Weights of a small contrastive image-text model: encoder arch wide_resnet, 3.3 epochs.
Rows from block 2 of the image encoder of a small contrastive image-text model, named by matrix and row number. Rows with one number belong to one channel. Each number is 128 + 32 x the weight over its row's rms, rounded and kept within 0 to 255. All counts start at 0. Numbers have three digits each. After the name is the row's rms in percent of the matrix's.
After each channel's rows are labels from the 100 images, of 14976, where the channel reaches its highest value: "patch colour" is the nearest of a few named colours to the mean colour under the peak. Only what is clearly more common there than usual is listed. The data: photos with spoken descriptions (Open Images, Localized Narratives). In brackets: how many of the 100, against the usual share in percent.
# convs0: first 3x3 conv, stride 2 (encoder.blocks.2.convs.0.weight, 272x160x3x3, each kernel summed), inputs 0-159
# convs1: second 3x3 conv (encoder.blocks.2.convs.1.weight, 272x272x3x3, transposed, each kernel summed), outputs 0-135

convs0.216 076:107119123108122094102144123109098204137140190142090126072108045111125093139073128111098140133072163115084077119103133193182119090098189111150174100099116140191179083129104116094175118132140123133124102187172161088106163120144165113106104135110135138149178159143160120118156199132126085156170168137148136077112107132079110099148120125108101176154139090146102121142147101081165062125149114183148112140091184113148117083071110137151127103118105083106146166071154133120074114060140078
convs1.216 091:173175090124091116119133153138095146154116142131130056097091124109146162162111137158104107141165154152096153076191108153152089116144146106162163158128119110171143116111147165108103116149108144151101058126104095085157084123062145152088133159148116132190166225122186110158070084133142140180040146120125159161151120148154080136070152105108115126198085157133087128131125118117143063117102107123141073105103161110
patch colour: pink (32 vs 9.7)

convs0.15 088:162125146140060105140118160082065111101140136103145170150174157103223106137113126074107104160146069079199113100094160127098164136125163131131084139119133115086139136074146092053135130149102166130109116073114180053139096191087123130207115111124166139124115115156152104128113144079066182153113069094115146111167102108100163122132125103116123114105102126151094130177109193102183183179116101109156116135114197169073134148116172151142125169145123125128140120114113128085121138155144101
convs1.15 091:117131130104100098102105131108078075102155100124114135138195102166103109114098121114159181096056116114124133110121154097119102138089098080091177114202149132094110099114092129077106142115113137055093126151156139123168081136111160140157163159123142124171140131145174119123140105118124109144101145108164122058165140161141098128135086131135091111070076160089138066087125151118133098178160148168096029155116145149
patch colour: pink (40 vs 9.7)

convs0.235 098:139113106074127151131123233107165170161096141139133121078116115049098093121126160169138092104131104136173134151144093154105121166145102148103154119142113131071132140142138132132114119120125106132150142117154116071139127133132112115158149179187112124134128081111159156133113181104110137135067134078121106160173130060169102149135133124162154099053113146142112136202205083174140124050189101104137141154139125132113112119090120101102130129156255133111114063131141143118205138107177122
convs1.235 111:079157042113083134116145056148114104116141126130157061160078154255189114096143129090117116108109116130067143112073132123066113117152138108108153076118103135161108184111104123129107093124061096163144085137083133111099149111100079102130157167107128069128130119107132070097096054116123044161184131121108124109167125112074110150143107122141110097159226137136164113149168076147095124126110082139107145121095134137
patch colour: pink (25 vs 9.7)

convs0.186 099:088130181126169125143189091104105136125159115101147157168142113112127165126123201141120158119153125204096124137098212104106144092149082138092127177060112134141106101150165111180163181135126124162126106111087121111076147089121122180153158199128140139094132100113137126163133093124141108135076123119072191097128094086166181142096142055110147150159126100099193153181184126093075131148104139057116157108191081151141165108082174123112103165153156106110138151171164158138157137108124115
convs1.186 108:146148180105119152101145059118155169157070146131086082164131097122103080194127108141139153147094116142076124163162136115137124157164163154107151154161156080144139108115119184146079100090098144171087105191142145130088118132079159092133120135085113092126124129155071085128130062087167113082204067057111157161130143128137147095143108126135155111124187148127091138140075117165110111091177129137125130146135130094
patch colour: black (53 vs 16.4)

convs0.21 091:123144040122186115128093120088082084163107120140131132097144131132142100134095123125121121162145204071098124145119092111134173095165111116109169135217131111106102126083111094153078059078192177144121151152109117169079121126147113105099082118103162153109099170093163086123124143136127113142098071068113081135130108106130171111153120127079062162114124116134152105217180103120134106109147126159148104148060164141118155119076137105078144133087160095117153077117148119114152097066182083
convs1.21 098:190119142116081129126102023119143180101131086113162113105132167244121110167106082111125150068083131103095148151157185115093107138113111114137120130080136123114138146169149186117108115182116154121141121116144146103110131113142145156128127113130126090122169140119074100122080171093163115111084145132124142128112093172052119117118115140109152153177166115165174120104100096098152152125070103088095160161117155158
patch colour: grey (66 vs 31.6)

convs0.188 095:148166118164084122167151120154113143150139074133130112142107085157147161081124067076163113134110025175126122171130114138159090136179197099126110086151084088149120117132156113185095082176111132105120119102140178127148136130072087176107120111129082157117101172114169155084131156173130099137124146171148154122089053132065124165201130140120096109109125094146119146044120156130129133095146068159132164120154077096133094134093145131099080188107120176126153053152157115165131150106143123
convs1.188 084:055129122095079115129067161081127118150134137098132192192119141143125076100109148166133128147152130100104136146162137092169092086138121127122126153147140091113125124108123122124155148127148165128129093074152083107173099192106093042173133102138091102144118187076166074176196095086194086086112140092148131108087152107091130094129132171161128121094112115141170090139175110110126206153072164190141108132138115159
patch colour: pink (28 vs 9.7)

convs0.231 096:114099197157082151113108068145138148113118147122069127084124115133141118125119093097110152139161127086162145086147117116170071255107158085123170114211121154109131097156118160133155134106118144095134126114133116140095066095083169162155110172132121125168156103115152136118157144125135116116143153130116104172128102095140105124113061152120154124170123127136106239143049179169133095124208132125127157161119176089146162102107172151132144088097069177098126109079136132112179104157140134
convs1.231 107:091161096142046097101085115117139118111095137194106160160146161170110111172103132105078154153111151094089099129158116160139132146148105146144193170102102147149149163100089115141153119152123128172150098137064112116131097153157086133136136087124144132118150193159230136095206199077143167105126151165096109086141142094081141110126161098089150090066108124144147145137088184091126157080100073174094075182088098185
patch colour: grey (61 vs 31.6)

convs0.32 082:135188210153103222096198061126117054111166112144169113162137127209125083119142087103079129097116144119136128120146122129107125125086124127149083117148124114087125103120103159125141159104163136110150144125122181132124146140109169152120102137170142138178087143132101125155164136161171108164106095153134122144091108109116096146119118152097104099089161068126127141121084117094082092178129109136175119105059172136143114098081111084151075132193099255127133115129091099102155161110121110
convs1.32 098:119151161171165114066095122139133147106146148198036194123125115161092143169082137107095126131116102131172124111106102121152164151085109152140098134130150119112176091115118143157120109139188119073128151065142125106119127118211130190109129138133123060133102104162115081107153145095169115135086130120137152139143093116125109159113095104151128112112066163123123134153129123129160167103116144122101094119079131167
patch colour: pink (25 vs 9.7)

convs0.265 083:175075128133163142115145165095156120157151124181114143160073112142112178093149115167128128108149141111140148139106200144176179106214136106161183123161137162094156140119126172135130057116144123108133122048160101183167149121140135175113122110086157158094159159137088081178133113117133088136096157149149151128142146166120122082188138141145143141181119230128122132149158154095107212147138166135116222115146167148100123118149092177144138178172131152122108155127104049111135158123131150
convs1.265 087:104077201120099116127131089149157137112116099097144090129151108038150219103161169154163111139090142159085119096113140101089152106113137095179080175103150147122108153143121154126156118093095178060101134113085104159112107076134146091134081088096120148096116078102098172070139119136124082112110118128079156094083100150139062140170137072150143157083122166180119126125067142120171158134130146169115046120128122132
patch colour: pink (29 vs 9.7)

convs0.214 099:117093124140088131164111076076169087114091162075120128122104137170094090144117099084138156099066060150087099082147070100197123178097132074143106154255116123123125119148125148137128120091130199154167138087112093101126128122133102161103084091140107155116124170108093165096114178163116122152105104128154118164155115079110131111129077107144088106130113128115082162116161156113108101154117110139114089139085137077182181171098217164073089107145135128125141129103120146119080138127164098
convs1.214 108:157111138103000097103107041144148080109150094152109158106107121154124097115149051141095162146093168155156159164154111136104160145125096113124130151105083143110154162136158130098158130172074121133148063155146122105165060156095174118138093101150140109107170233095115156105149194094118204113121112162173118125126130138074100089133137132110125104160037124110126141172125136115131191146092104121111162110106130136
patch colour: pink (30 vs 9.7)

convs0.267 092:106155105159187144125121171116122192136154144090108126121102126115134081089077108086097178135119119137143143106092175077160112139186084115129111091143130082175120117085207155219101136133184087153146077067125093113120092113139160154087092133134114097091197193153145084146096148129161128115132120185120146112129115103125123125122153086149100105122076192116157127081113130135083111152113123116099085146097142156102212169128080094087124132113151149145140164100200089107113130177159183
convs1.267 081:200114098137082105119131085127184132156138103113053179104136103159106162068118056121074104114104092184119112152087143161121130098146129122133114153127112106100148103144150112171109105105136144113095133111209147137115108114109156122155090109136133078121057098170149068127151165091154098114188112068164123125131090138133121134139104136133140149123104147110146126194109134083154106098070168133143102160115104187
patch colour: pink (34 vs 9.7); white (27 vs 7.5)

convs0.16 106:118177116146097156160131095115084083177125135143160105155162136075112136144104086124160163116062202096123079132089110139115166072093103173176129174071108166161144126136140143170165145117133158186141172064151110196120108156077105060101083147108151134107134158067139131107191165106081139130160104160157130141116103219084147119133095088125145085113080116120155112072118134136197156099110118095163126103163109179185139154109099140168119120118145108128174150165087099107131146121140110
convs1.16 102:135117063145127204130160165154102102138119158124107084133152137035090098106114162109115092130097118158094147177202107137136120139044158131091088136110091154102123108138165081135149145111153127061162064117131137088146128143063081083134136112132103097112170009105087162071073112191111090115034113095124127110120117099118111146157128110156125131150252138138093116130116155161092080097155102054074129160103131052
patch colour: black (61 vs 16.4)

convs0.127 107:112141147145148137181178097120107201172150102135109195151120143125161136144142128152109118194092098176124141192198189172063067118212154087089152095111173127119089110137128120150075159120149085159121099114136167122147132109153142143118137158104097139132094096115149147150076179141158099114115180102125125144114152096139106100089143097108096125174151054095151133095213119102135143145162113094112120168084098137086183119100173134106175111151145087191136147141186148139140093106086156
convs1.127 091:084199174136082058160129108074143114144071162107130092178154085163095093174103093109113170107149165087128159157091146087128128129202113100112111149137163132139131125144114146119091147136148163217113113129127179114108148110075156135120096120146095102125119116139125103136104071084166092110204139081103084117132103119112104094132080125127145187095117119110126087198120097150163109134107149177115117114181088197
patch colour: black (39 vs 16.4)

convs0.122 094:113099104138166053114076126165151148089143104143163141173126142098158109152152160165144156161148118096112163171164080113178078122120123154182133113203129121184119100140067118115149075088106087166092124111082105137139106177087183144129113088151103171101138147119132135091114119155115119062177192150132130160149129112125117124120110130127153162140153129086169216052098163089085096137141169167099125134139093121132119074144159129140152106146093056182145047159153102145173146117087101
convs1.122 090:098123148069086119100102149139115138097127177132157104095136107169181114115095141151110088054156096079145155105144120164113151145118137130107122105174110074107119128139115089124123167117112147168067139184109109108161082084117196129133127098154168147091095181134128105128123076191132140138159102102083150072130132121131105067131177148139148159149117082136092100183141140147123141137068032114156102154125128138
patch colour: white (34 vs 7.5); pink (27 vs 9.7)

convs0.236 096:090136118134170202122168100120181067141151139168091147161110099102132153142128123032084170146074100137095151078112156093162174071096107127212123099191144078141130138107124138130133133102171224125119116115117128147141102143152103134099167133104139109129140144148143096143125120157149115128105138099131101089159136060106139107160116122086145139127133173113178070191207112149114159146195128105115088089128115106084177137063169149116149109150183189114129121126104119097138162113185115
convs1.236 110:150160155131060148111090103087138149123107129106143130149110095192171158145130097130128135111125100139121180144095126116099106136169150106122165160121107127127155043227116200145092149130062114105087116161159138142153161155116186156177167121112156104173142203088074111118171137065135115102113118135108141111129101155097108175123129125096140168144151162141146089072103078182141162142082126133111110101155131128
patch colour: pink (31 vs 9.7)

convs0.151 100:117103136125102106107135101098145130131117098071115226104141081167086132162138108137121085180139095157162158203150113205075131108084147134097114116079112118158134140091096158145154130120171131092179145087140181131157083119173184188073182092165131130148083149075124173113135141127103130137130117078121118116120158100170151150110098197140134129178211085170105105078140067117127109116156102143154125117121103122121153117075104105091193145120211169112106110120112138158115099113118156
convs1.151 137:150142128120187178127131161125133134099116113122114140123084091129145116165151142111140150125172165000174162162145151073111110135159123112109090082079105147126127140117154152092136156177147115204124120141113131089113156117161130154115132124148127135113106079131122067141120090114137135140212119125091119133105120095101153130113186090123125113127153126125079128110125100120101133141173118141171133111124133147
patch colour: grey (65 vs 31.6)

convs0.125 096:097164177137044129128165193103080088105111185134090122187107073131106151104157110108106139106102098149126129075136180124167112153143165142176127086109106111149160115123099133126160083133150159138088096105120113093112134150087056110165166135142109155165147128160150122142174078135103124100130138087123091182146140159171103078133161106157095163120108089155136116225116128138178093176150138141154161114137057162150102141113187118131110102206078112118163160150178092169163140124096065
convs1.125 091:098095167050088098090145119121133068120101129133058150116133115141128120113072142128153108134116100098189144139128165132124088122166109117086127127129122150098158099138111093133145107153125118157097106116133111132144127103118167112148163111135082078153095121170159138137141163154126095101088134138072173128136093128142138059109071142087104101054150159130118153172137092096109084173135098246082061129166108101
patch colour: white (42 vs 7.5)

convs0.226 091:118251162165094113071122224157106104115157157108144116164147096088174134131118151088109191106196067119168124025144121076140132101119126113160081133151123104147095131147124086118175152143152070150076126126163080118134144125099125139139138102128123148163094148168101090158149107144146141115187141127138117149131120109096155130108141114125119120065082129132147087157093167093107096149086141149088134108177133167127164112142062171112124161118163211124128186166133144105149154150116146
convs1.226 092:202130129123112168126145067134115118148096123137071229073121080168087191155099099126105123129169077129073122121128120160117087098124129102097123102162113111124144094123148118158142129112103163135098127142110140126162106075112165120166153118065097078128062083095129108111165127098118143095055092116117112121100104109148127116110063143110093089162087139131119090143117113109138132158120175181131067190126127080
patch colour: white (27 vs 7.5); pink (26 vs 9.7)

convs0.79 122:167177180123074052173109118140113159161099101144144143080128150156099143102138182111115175107108201123149109102136136101107103173144111078100104123095103121100111111154136095091105122147173207194147141135123147138109136150096140086138119126174210114102109115091126104119079112152170130111098121113098113190165102215154158130168146088151209150076089140101066136122119092136130119153070134093083068127108133153191129160134187107121117161111136101186118118086093131118162111145149097
convs1.79 116:085139043110129178129156167168122088144085089128079086167151136045138083137110121134115101116091109119127157159106122144160094134065134095105135125166141140136105143151096055096119126184191115131163081136143134155145117124080114059128081138122119088071119040134154086115069148166118094113118151155120146125112138196119160157131123130102106129158218120131111140131133183117136129117166127047068103126117121110
patch colour: black (41 vs 16.4)

convs0.76 101:148114104128102147147116179099088083170102106142130053147105161120106141139122150069126170092103071151145117126129093103121131111098160148152161144244133143124090183129148106092184157132089110154121133138111150066155122145160106123187121101148128163175098124140094164162135134086099108128126110107138094160207097016137133152153095086097136153082122084123068124229171145183134132139117132148151135060137128111134147110135107155107118158126178148132106113106174131137198163115141130
convs1.76 089:132143111120071095099143064147121115117098143114159182130099105233118090134140102170149132124116164118144127090116108165126073155142123116100133136125133079152092170112110123115108151165086120122116105150091151178155155153128137128168127122148104145056142203100135117074115156122129088116124119160090114089136173145110106125128101123146120101126144091142110076184159115125116141145118142184099156093127085117
patch colour: white (29 vs 7.5); pink (25 vs 9.7)

convs0.150 088:036109159151149131155101149138131121138106061113182155154139150160119137120148101175159104149192123136121121187138158128073179158203160164109075142107095110112130079121113044154111139097102138133085152127083112161099123190163103132091073099128094110161125127133085161121119180126120113126129089144099151206127074109124140137099083058063176070093142123164125078157101139105123165114136064125097138180124091113107166124131166162120134157113183109179156092106125170123139105156142111
convs1.150 092:033101114097144188106085119104118139140100110131092167155080110176125123095140162138117131166133086125132157142112120109122134135152126190117087125109109106092162160060127155154093088047173159082134171122167167112095171118168105159123130113136134081167121107161149111122166088099153049109068100091159163121130117074128085109110158123167132137074214124127124134141133044158129135124088148108124097140156136133
patch colour: pink (27 vs 9.7)

convs0.0 110:111104177117109173140145155125091131145135073107125125178096095151158119135119138139092114111144157097105134098091136098149146096101099147150101225108097072100117130175107164116099190190123131116170218123108104114127165149121119087069125173123136124140111111119061156154154107137084101210110134173131134130119110156145108146153068149114101143078055122132089107131089124120088100108138115118153148088105166093136101137156111083112119194145110235151133123156132070129123042116163173
convs1.0 103:156093111179157212149099137084119105136126112104155119172112094120124119132093099131095144138157085133076086056096159159093153159108121121109116106161142167122164093095129084109094142137139137048149116147158171123132145117223096147161029131167116146119135100117108138127190176156100133142122136131078108102097124093150147121124152130113109143082172108078073095163155137096152118147109126121117110102145110120
patch colour: pink (30 vs 9.7)

convs0.166 097:068098142088078150117135114096121156109160126122111094093127157145168102143116127099117141137102144112106172142158170120180105097155159094173075121186080111125143151124104152148161110104113122129090133111157115118111153149114098137185123094137149134121162096104136169150127083090185127127177135120154114139156139113130160120172126115116089100050137128102103128102101158117132138101122175148065216050140103145114098147060228192085110137092147134147054095106130201157134120081030114
convs1.166 096:155177172085097131108132114164176144123114222116120140078086094079174129126124136136124102119107110115109118117154165098151112125109115107134144162108148149161148113130078150141121122125148102117125127151117084119113185149068132156111176093106143090118125186096158156105179141104116113108220126104126207129154155121151084104100120119150131088148109079148131155199120045160093101116134182154086039147128141180
patch colour: pink (32 vs 9.7); white (27 vs 7.5)

convs0.117 092:082091134147082167122137108105058177150130166151134083147086118132204153119151083077112123127177111113111158108128108163199117163155124117150044114110105102143109104124129128110123138116052088092141140102124142051156150100120144154127102088132103126086138069086097121103121130087091155130141163159117105128080044081107199111122104168084114095077144147107070168115077077146134061141111099125158115114131138093130110097094117091125172120147086100128098135098165195129177092156119095
convs1.117 089:133144025142131125117092093086110131133057125118151171125138128175116109118118105122138151127145105125120110089113068123150141144113159156116159172126111105155187148114114097162114131132091097118173167130115126137202137142129055079160115130171123106115085225123211108142185163079171171128071106150170127147159131124136153132155086111165161126098104091097124111170092079109135092138120099145123107095123118126
patch colour: pink (28 vs 9.7)

convs0.208 084:064141127088202205119094123090121183156171188132091119096100154145145063108125091075140090126181164126134084116164154162170148191139149139169134099191097163164152122149115142102157100128143101149123125125150096071143135126054118150150103110104143108092156139144103160124126145134158163178156118108188114164108103098054119139159096117094079088109096124110138200071148107157099164124175148109171118096095100141132154122095167179114145104121172104121150131047157107126123149176098106
convs1.208 089:143120100100042136142160160124111142115086197127140076101101111142142163099159134123147099133128119146097096106141105097169105178117186137146135188116098119139128144134117062084093133165128130106107114101123065073168120148044135167166126108101137167127126254120182136131120092083163109137073056164121160110141126094109077092095122124140146140092142142112094118161071087151146107136114062124074123137120064189
patch colour: pink (31 vs 9.7)

convs0.193 085:140141147097143138079118100050198082128141149129109141105119087144150123150108115166146092137190076142116141184174115181107138073119145106133102067142124127123122160109129162083099066084126118171148109163109108155129090180160141115155139161141136184122149161081131152131160068129118157132127074129112143148168137160187102166132143175131086078141199098121140065109100145114135132087122135137178140104076160171180148126103205124137192051122153083117161130108126140058149090102083140
convs1.193 093:122114077120163141113156168179124098107136085085112081164173080082127144159125161123173135096115145045100091094097146115113105127115151097149171112154089137121160105148087194104131112165113132133083107128112130112098105107097129144107154116115141150159101041088208115120106114142144126152121071150115129184162129114136114132090137133099118153090080132082137139111086048136092124169115131149156058105120122126
patch colour: grey (65 vs 31.6)

convs0.258 088:132147163083198192108147134086155100105169150092144161085134095152095106118109161105138155116117196090138165080133138139198102096142139203163095113201138055146126115140105123125212132113140162141084145163084129126146123140117216150116135048119154100043143154108163082120108094164155150130135142101096147137125192126092105123108126108106114124103145121133158157075128070114148134143162129149094123070130116149113157107109177102158159157128183068097082123113134129092168164156138122
convs1.258 131:134117131133048114115101079111156110119111157115131196185091098168148144137118114123138159133125085118175121075092106150163100121178123153119131108114135100141136064157131150138117094141129081130071090144089098101159095127065112153089115117143151111138097123099117102141173062116174128088160107150124095103142141165083165148153119134132125147118086142098086123092145089085129199122084036159134101154080134177
patch colour: pink (33 vs 9.7)

convs0.195 083:102141115107112087146160154133130062100069086146129102175092109116146105114119120118122153131095068118124065162112152140175153172170168097139130130069175101090081143124108098147129158137151105103106105124076116139063115115093117055035154148133099091133187119136134150143138132111132075121124103107092091133136114177135124114151130095157153118139148115174158153089087161127174174137146191096116180103156099177131129162142145192126140189138129215095097096114114152161162081175115046
convs1.195 092:069119109095161091153181154104111123148074124156061181146108108071093129103111107149117102122154105099135110132092110073152123068111105124125054101118147175138128127097099113132163054109163119099152140098168121152125156154191180092104098098123105040135143140115173069106208143110160134160138158116168187068157153161106160112125143104133113120106103147137096152141112086164169132171096193142076103120157113136
patch colour: white (30 vs 7.5); pink (26 vs 9.7)

convs0.73 113:122116083126135119171105158124088131155148128129107118155137176141131126199091112159148090088142105137121132172112108146164122139131114125116168143255137127092124118142115116146064148135124125207111143137142102122135140083192161124127112076109120137080156130124085161155092180151140116150116104132168134162098125142182161097058087099089101168102181117158110160134085114158186068134151054071142085173120130155134120106093145194100160114186148061147135138083163075162094094122112138
convs1.73 103:135161139106104115121123041121087158127187140101137146133111151140123123151142101132140100157126144185156155098143161047107139180119129134144124212118078134152151188116123162130159127178102125144138109157144136149157070081101118111123143127180140153125173197100143131110101157136127238196025105151112127116114151098123140051053126145130121150163108159092071071156102097128135167130135113198110137123137113150
patch colour: pink (26 vs 9.7)

convs0.39 085:213100117143072153169117112121134102100177133129144110187097090146097113113121095123134081106144136085155090164141112177156117136120140080166169083118147108150145123116138075119089188117151111106135125119151073065140122065079158225134177131129118106108133186160158112168140129139127091067114106122136135138157130198108117153125123173137143151153118107158123155104087156164081148135129126113128095169055082129122135125151137154217131129115079135185112075099123166236149129156136125
convs1.39 082:079093062069160111137105159087138047109103121156145161109118152167141128176122152176081176161108128135136116110152122138075103079152143132130141155152142122119127152114170110160073117116143122181077105112081130132164082134140154123096110131131141140136108111144151137141098117128117102109024115126156083113125085102086106079094141128156167109130082172144101031161125083093179106072168064192141116129092121189
patch colour: pink (26 vs 9.7)