Weights of a small contrastive image-text model.
Data: trained on photos with spoken descriptions (Open Images, Localized Narratives), 203450 training examples, 3.3 epochs.
Rows from block 3 of the image encoder of a small contrastive image-text model, named by matrix and row number. Rows with one number belong to one channel. Each number is 500 + 40 x the weight over its row's rms, rounded and kept within 0 to 999. All counts start at 0. Numbers have three digits each.
After each channel's rows are labels from the 100 images, of 14976, where the channel reaches its highest value: "patch colour" is the nearest of a few named colours to the mean colour under the peak; "responds to" is what is common among them. Only what is clearly more common there than usual is listed. The data: photos with spoken descriptions (Open Images, Localized Narratives). In brackets: how many of the 100, against the usual share in percent.
# convs0: first 3x3 conv (encoder.blocks.3.convs.0.weight, 272x272x3x3, each kernel summed), inputs 0-135
# convs1: second 3x3 conv (encoder.blocks.3.convs.1.weight, 272x272x3x3, transposed, each kernel summed), outputs 0-135

convs0.160:487518471526510513520546523433426426514570579516506466488414527488533494444498480558518571454516502478494519427492597541482476534512515432481506537529522504605423394501544537546453558494485466560517530476524546550529520494539498530534577486446465467490523518493492560427505539542522450506456451507526458471396483525529458512455486552496536507511514471466475443477419469556477511503497495452434600510554502482
convs1.160:522462562537523500483452472515503519489485516503513457546476474513511507438546421476463449539518440514478455491456485534514519487483473515560512487498439519500492446452447531474474392471536464459508498478505463436470520540450508458474466483483509509470547440503521468448539426445528479515512513448496530495546537516471425459465536411537566434470589532576547510488525534444603465448486525577453401544484485495
patch colour: pink (31 vs 9.7)
responds to: text has "sitting" (36 vs 14.9)

convs0.237:596504613486479496481484480497503486489517738540453473492459476487502500483460504489479495476529486710489493509475501539483513509469470501503521518544510482500514526506516515522503490471490499430482466512486486517488460476440552511473448493519466492510584463451527617493510477478490489531532525494473489502498547479513483508512513501511481512535442464439467475405515492505562512509456470409495512506463503491
convs1.237:397516467481449500499495518514468408515500298475544484413399535472486453480553488509489429518301515489484498411514459488527517466484518503529542491434508521532520502476496453501505494552539518536501474468528514525552528523560496494537523488485533511488460503458411389434455551525508503525529492502585523515547526451515494506509549463473574452478568513504499518498515490562454524512514486486495492539448517524
patch colour: grey (63 vs 31.6)
responds to: text has "black" (37 vs 9.5); text has "white" (36 vs 11.6)

convs0.174:516496539474579459435494564513477599506603503491514511465493440485491529560489587492508550532508423482517513490514587531525473482474476523516524441493521458504446428521493499513524555518557519442458536646522477546552451486457500490450470459469495436513530467500513579530453502513501450463508556480517538461520513472473492515507505493481486514554431476485470475532494545527538453491426464511540559447526463489
convs1.174:538436531494488476520550547518504505471453468518418491461532580567522505441521477508434439520483515548430465516448467548516571469502488506461485567525576519505507466513538421513489406474445500555493531476449514480516497501600555465503488460491479511531405500481496443528468557562508603465525517512471449502546538488503524518477475406453528508460489509457535511505547507528437539463502522508495528498471478430
patch colour: grey (63 vs 31.6)
responds to: text has "trees" (71 vs 27.6); text has "sky" (68 vs 24.6); text has "grass" (29 vs 9.9); text has "plants" (29 vs 10.4)

convs0.94:491481502537517452526491537536507508478537483446445482512478512486507470543481436494487497444407440494527515513593489472538506449430483499504515432469496389469506433495435606498499471495447477467538436503486492443510497471417483504479461511537496458439490507447465491517513555582502503406554542498419513462486478531503427487531459406555521540485512497506529539344469533485525519533517513442522475454474469476
convs1.94:469517529502362503455604460486537496505463467468469488427555542551605511450507515451533516490509529488454494464446461666503537523524458482515516547494512487519563504523501492530511455499551531501420571484465536487515513506579498464500487483498504484520583464518540373503537478576515539530580484431531479446560479545500485466521479506489436491506503524497484517563511547459440498462539411510573504528463528506
patch colour: grey (60 vs 31.6)
responds to: text has "trees" (75 vs 27.6); text has "sky" (74 vs 24.6)

convs0.270:492508519545465510464527470567557541511471443495492438459479476513595476504504469475438483525443524527483522507464500497512578494421587456525598477464524537562512431445497450543479486491476483436486521485453501486498427514476467472505425497378414451512545477454439482484460445457475560444557531554459513494502480512502502464526499538501525509547535483484493539527470485556466471499447522487494480610496441436
convs1.270:430492467498494524527539450468487481495467567466455541537509508471563477564541474510521537497467436554513491500437528500495528422468493510525521517536534486521443460501480496466441468503528501462559551502501508580487460505485438401501573594510450429491501558548480515510500450484526617450505476446499497518499507555620477539532490468438555501454532488494619487435507514495446520470482600517495503472524526471
patch colour: black (54 vs 16.4)
responds to: text has "two" (28 vs 11.2)

convs0.244:534482527480506508563499551439501501505519572512469525548524527454475510488565581536509507569472448488544526565465447545457475532533543518481533495485523513511501462576541529545536533537496525506512561522542502519519484525528457430537540456450509543453508464601548530482499537439503492479555513573474540504515506515568447514521520483524521542520505500541507532609531443453492460532480520563540508531432485478
convs1.244:487435527382482494502501486441457514485503465476497503530516391529487496472467449504507502521454450482479521434553478489508425441451497517470481520506487490491443485443491517525496431490514470504543468484489482472490534483513506481513524453534433447559499493473550523542465449472479473439451529395503467529509441452558541467459459413404405502450504507479472507476470490501450482483427446495444499504481523464
patch colour: grey (62 vs 31.6)
responds to: text has "holding" (36 vs 16.3)

convs0.106:548560467516495502492454591552452456613515546555577503529515486413488502458556487482483539505547570506514434450462465504579460530520521480520518505486430454461476458503443419508599412485554506504489530459509498465512513469442519474487415547456456463499473465498487515481506471587460485497571506440572544447554498494497512490509461492500456515472493503476468494410473500552531517485472505488424560464444430519
convs1.106:469480484497436446440599494493510437467467528524508453526483502510483545465522525491451497439564452457516422451506445609505459468489490501521535473492490501509508469468543477537457593412459533587505457460458474488484488521498573469504494480467467446497422454455507476556462440502488461463607472441534506580526522514491477515503480501475482466603504434472490476552511472472502532477440494547433578439435478518
patch colour: white (41 vs 7.5)
responds to: text has "sky" (86 vs 24.6); text has "trees" (68 vs 27.6)

convs0.48:532494501519501476490478513458510496501436473545461524440503450518518461498445469510460483524460528512536467466469478465500520542412476538475473490468459465490558613463563469508507490526526447522494426514441436470448415548500493409459418414506525520457510606473501547473472514494539546492533535524457508480453516448469512420460491530507480509456419404501484526557485526473389495484447504521545538434443499498
convs1.48:535448493516490527483538476523492531491477574558528587515504476482469487507463452488528475462445566534520457444472506493502477479436531565500536539397427461496436425513469572604510513513572419527520469469542512514461428481469453466454514493486507544523581504463401596454467529474506603495522477495524532545478451522538479475519484561533469500572541515546495509539484484470498487468477429475455547468522480477
patch colour: pink (27 vs 9.7)
responds to: text has "wearing" (30 vs 12.1)

convs0.91:494489492488515479573511511487509456529491533502499464474430457492447495468489503481433564578466467508500552488469517493467488520593560537513503552471523468475435522525498562475535615492523483518517516422503574508414511518491499570541502475452482484477525517562455573557559426507471422465472508471519473503440516518470495530494465484491518506500529510477452460459397503522488474479481417434498488472514410513
convs1.91:424542505469476523514518505478472535449554469520486526507522486509473536478495510520443467510497427466556444591578490462548531483519488461515543534517494542498551455530507498518491442506469457531509476514448488579462466481479461510454477515507462514507555543477539456488501468519517486487527518472473566485510485512445494507508531394485504522418517514521493476410475452512615513460488475572478452458422486516
patch colour: white (29 vs 7.5)
responds to: text has "people" (58 vs 21.4); text has "sitting" (37 vs 14.9)

convs0.116:589530445486519506506485462555497478504530438530536586543528448453542533513493576492512492529512509456491474543459540570474469526448465543512506484495501499497577540521535497515564514476449440459508497571525533466499429480546488487509502456531496472553454595458454455500496557528464460489380531501490511495449522500455509427544510460462496621487428470491527470478492466503458503532514429516498441523551485506
convs1.116:566438498446452506542501536457551505512535543454536525491570503471532472583501496517509456468462545487497452428570492445488460456420479495443526498500463509514426460480503489472490448505514536506489485519506480613542571492471453458558465429500442496491510543488524648497519618445474558460456476607449410457513488479522513467477498506542453498533537463462468450552465457486549489539453437533511526474475485462
patch colour: brown (63 vs 29.7)
responds to: text has "wearing" (37 vs 12.1)

convs0.61:503459599458534463494460535401504447502449543447506495573477518438467473479486482528486484465498567554508499514509493503462497519522575481466453454554479498524590442516529459520480485520509567527483479487545566512530554474498427463466481531509440502487492557526479487439470454516571513526538486471427475485486498410498482458512457577452524493553526534476555560517449428525447510515500511445523592525497525579
convs1.61:489510521480517535510590400441525527557540440463505517504545514532501475458526451474486520480529527516523492554475440427563532457502522522477530383456468483515495542434483518455491489478520513570511480475450466528455476545427471478481540442513518496502504490498502528533519485475541411516441474372519519459495562501509474424493461466511475455404535448463490454475516519530561482482469538566478416477478468495
patch colour: black (37 vs 16.4)
responds to: text has "lights" (35 vs 7.9)

convs0.121:530483494510502476504529509494538443502475497477558507509485538483531511475494406522481482486542463460449546479513518587485522601486538477464482478559473478474510458514499511532488440510485557457530538545502472426416497521578488529489551481411487466487478468478495512403427442536542504503471456532509464490521592501509543437529417457563453569512479464451465453437431438418497490450473581555429500530545479561
convs1.121:471457568477530509494541532500531512548467548463472448512564508521477562470514465451514499500464469446481551502532493485502448418486451556500533522505531470547454480573475479491485464523542474454530531487593555499486451537466510522522476489452491484495506471536513452560534523485500513531600573463455458504522485484517467481459530476565505463502459519476453526522562471532509514554435510452458526459462519509
patch colour: pink (32 vs 9.7)
responds to: text has "people" (44 vs 21.4)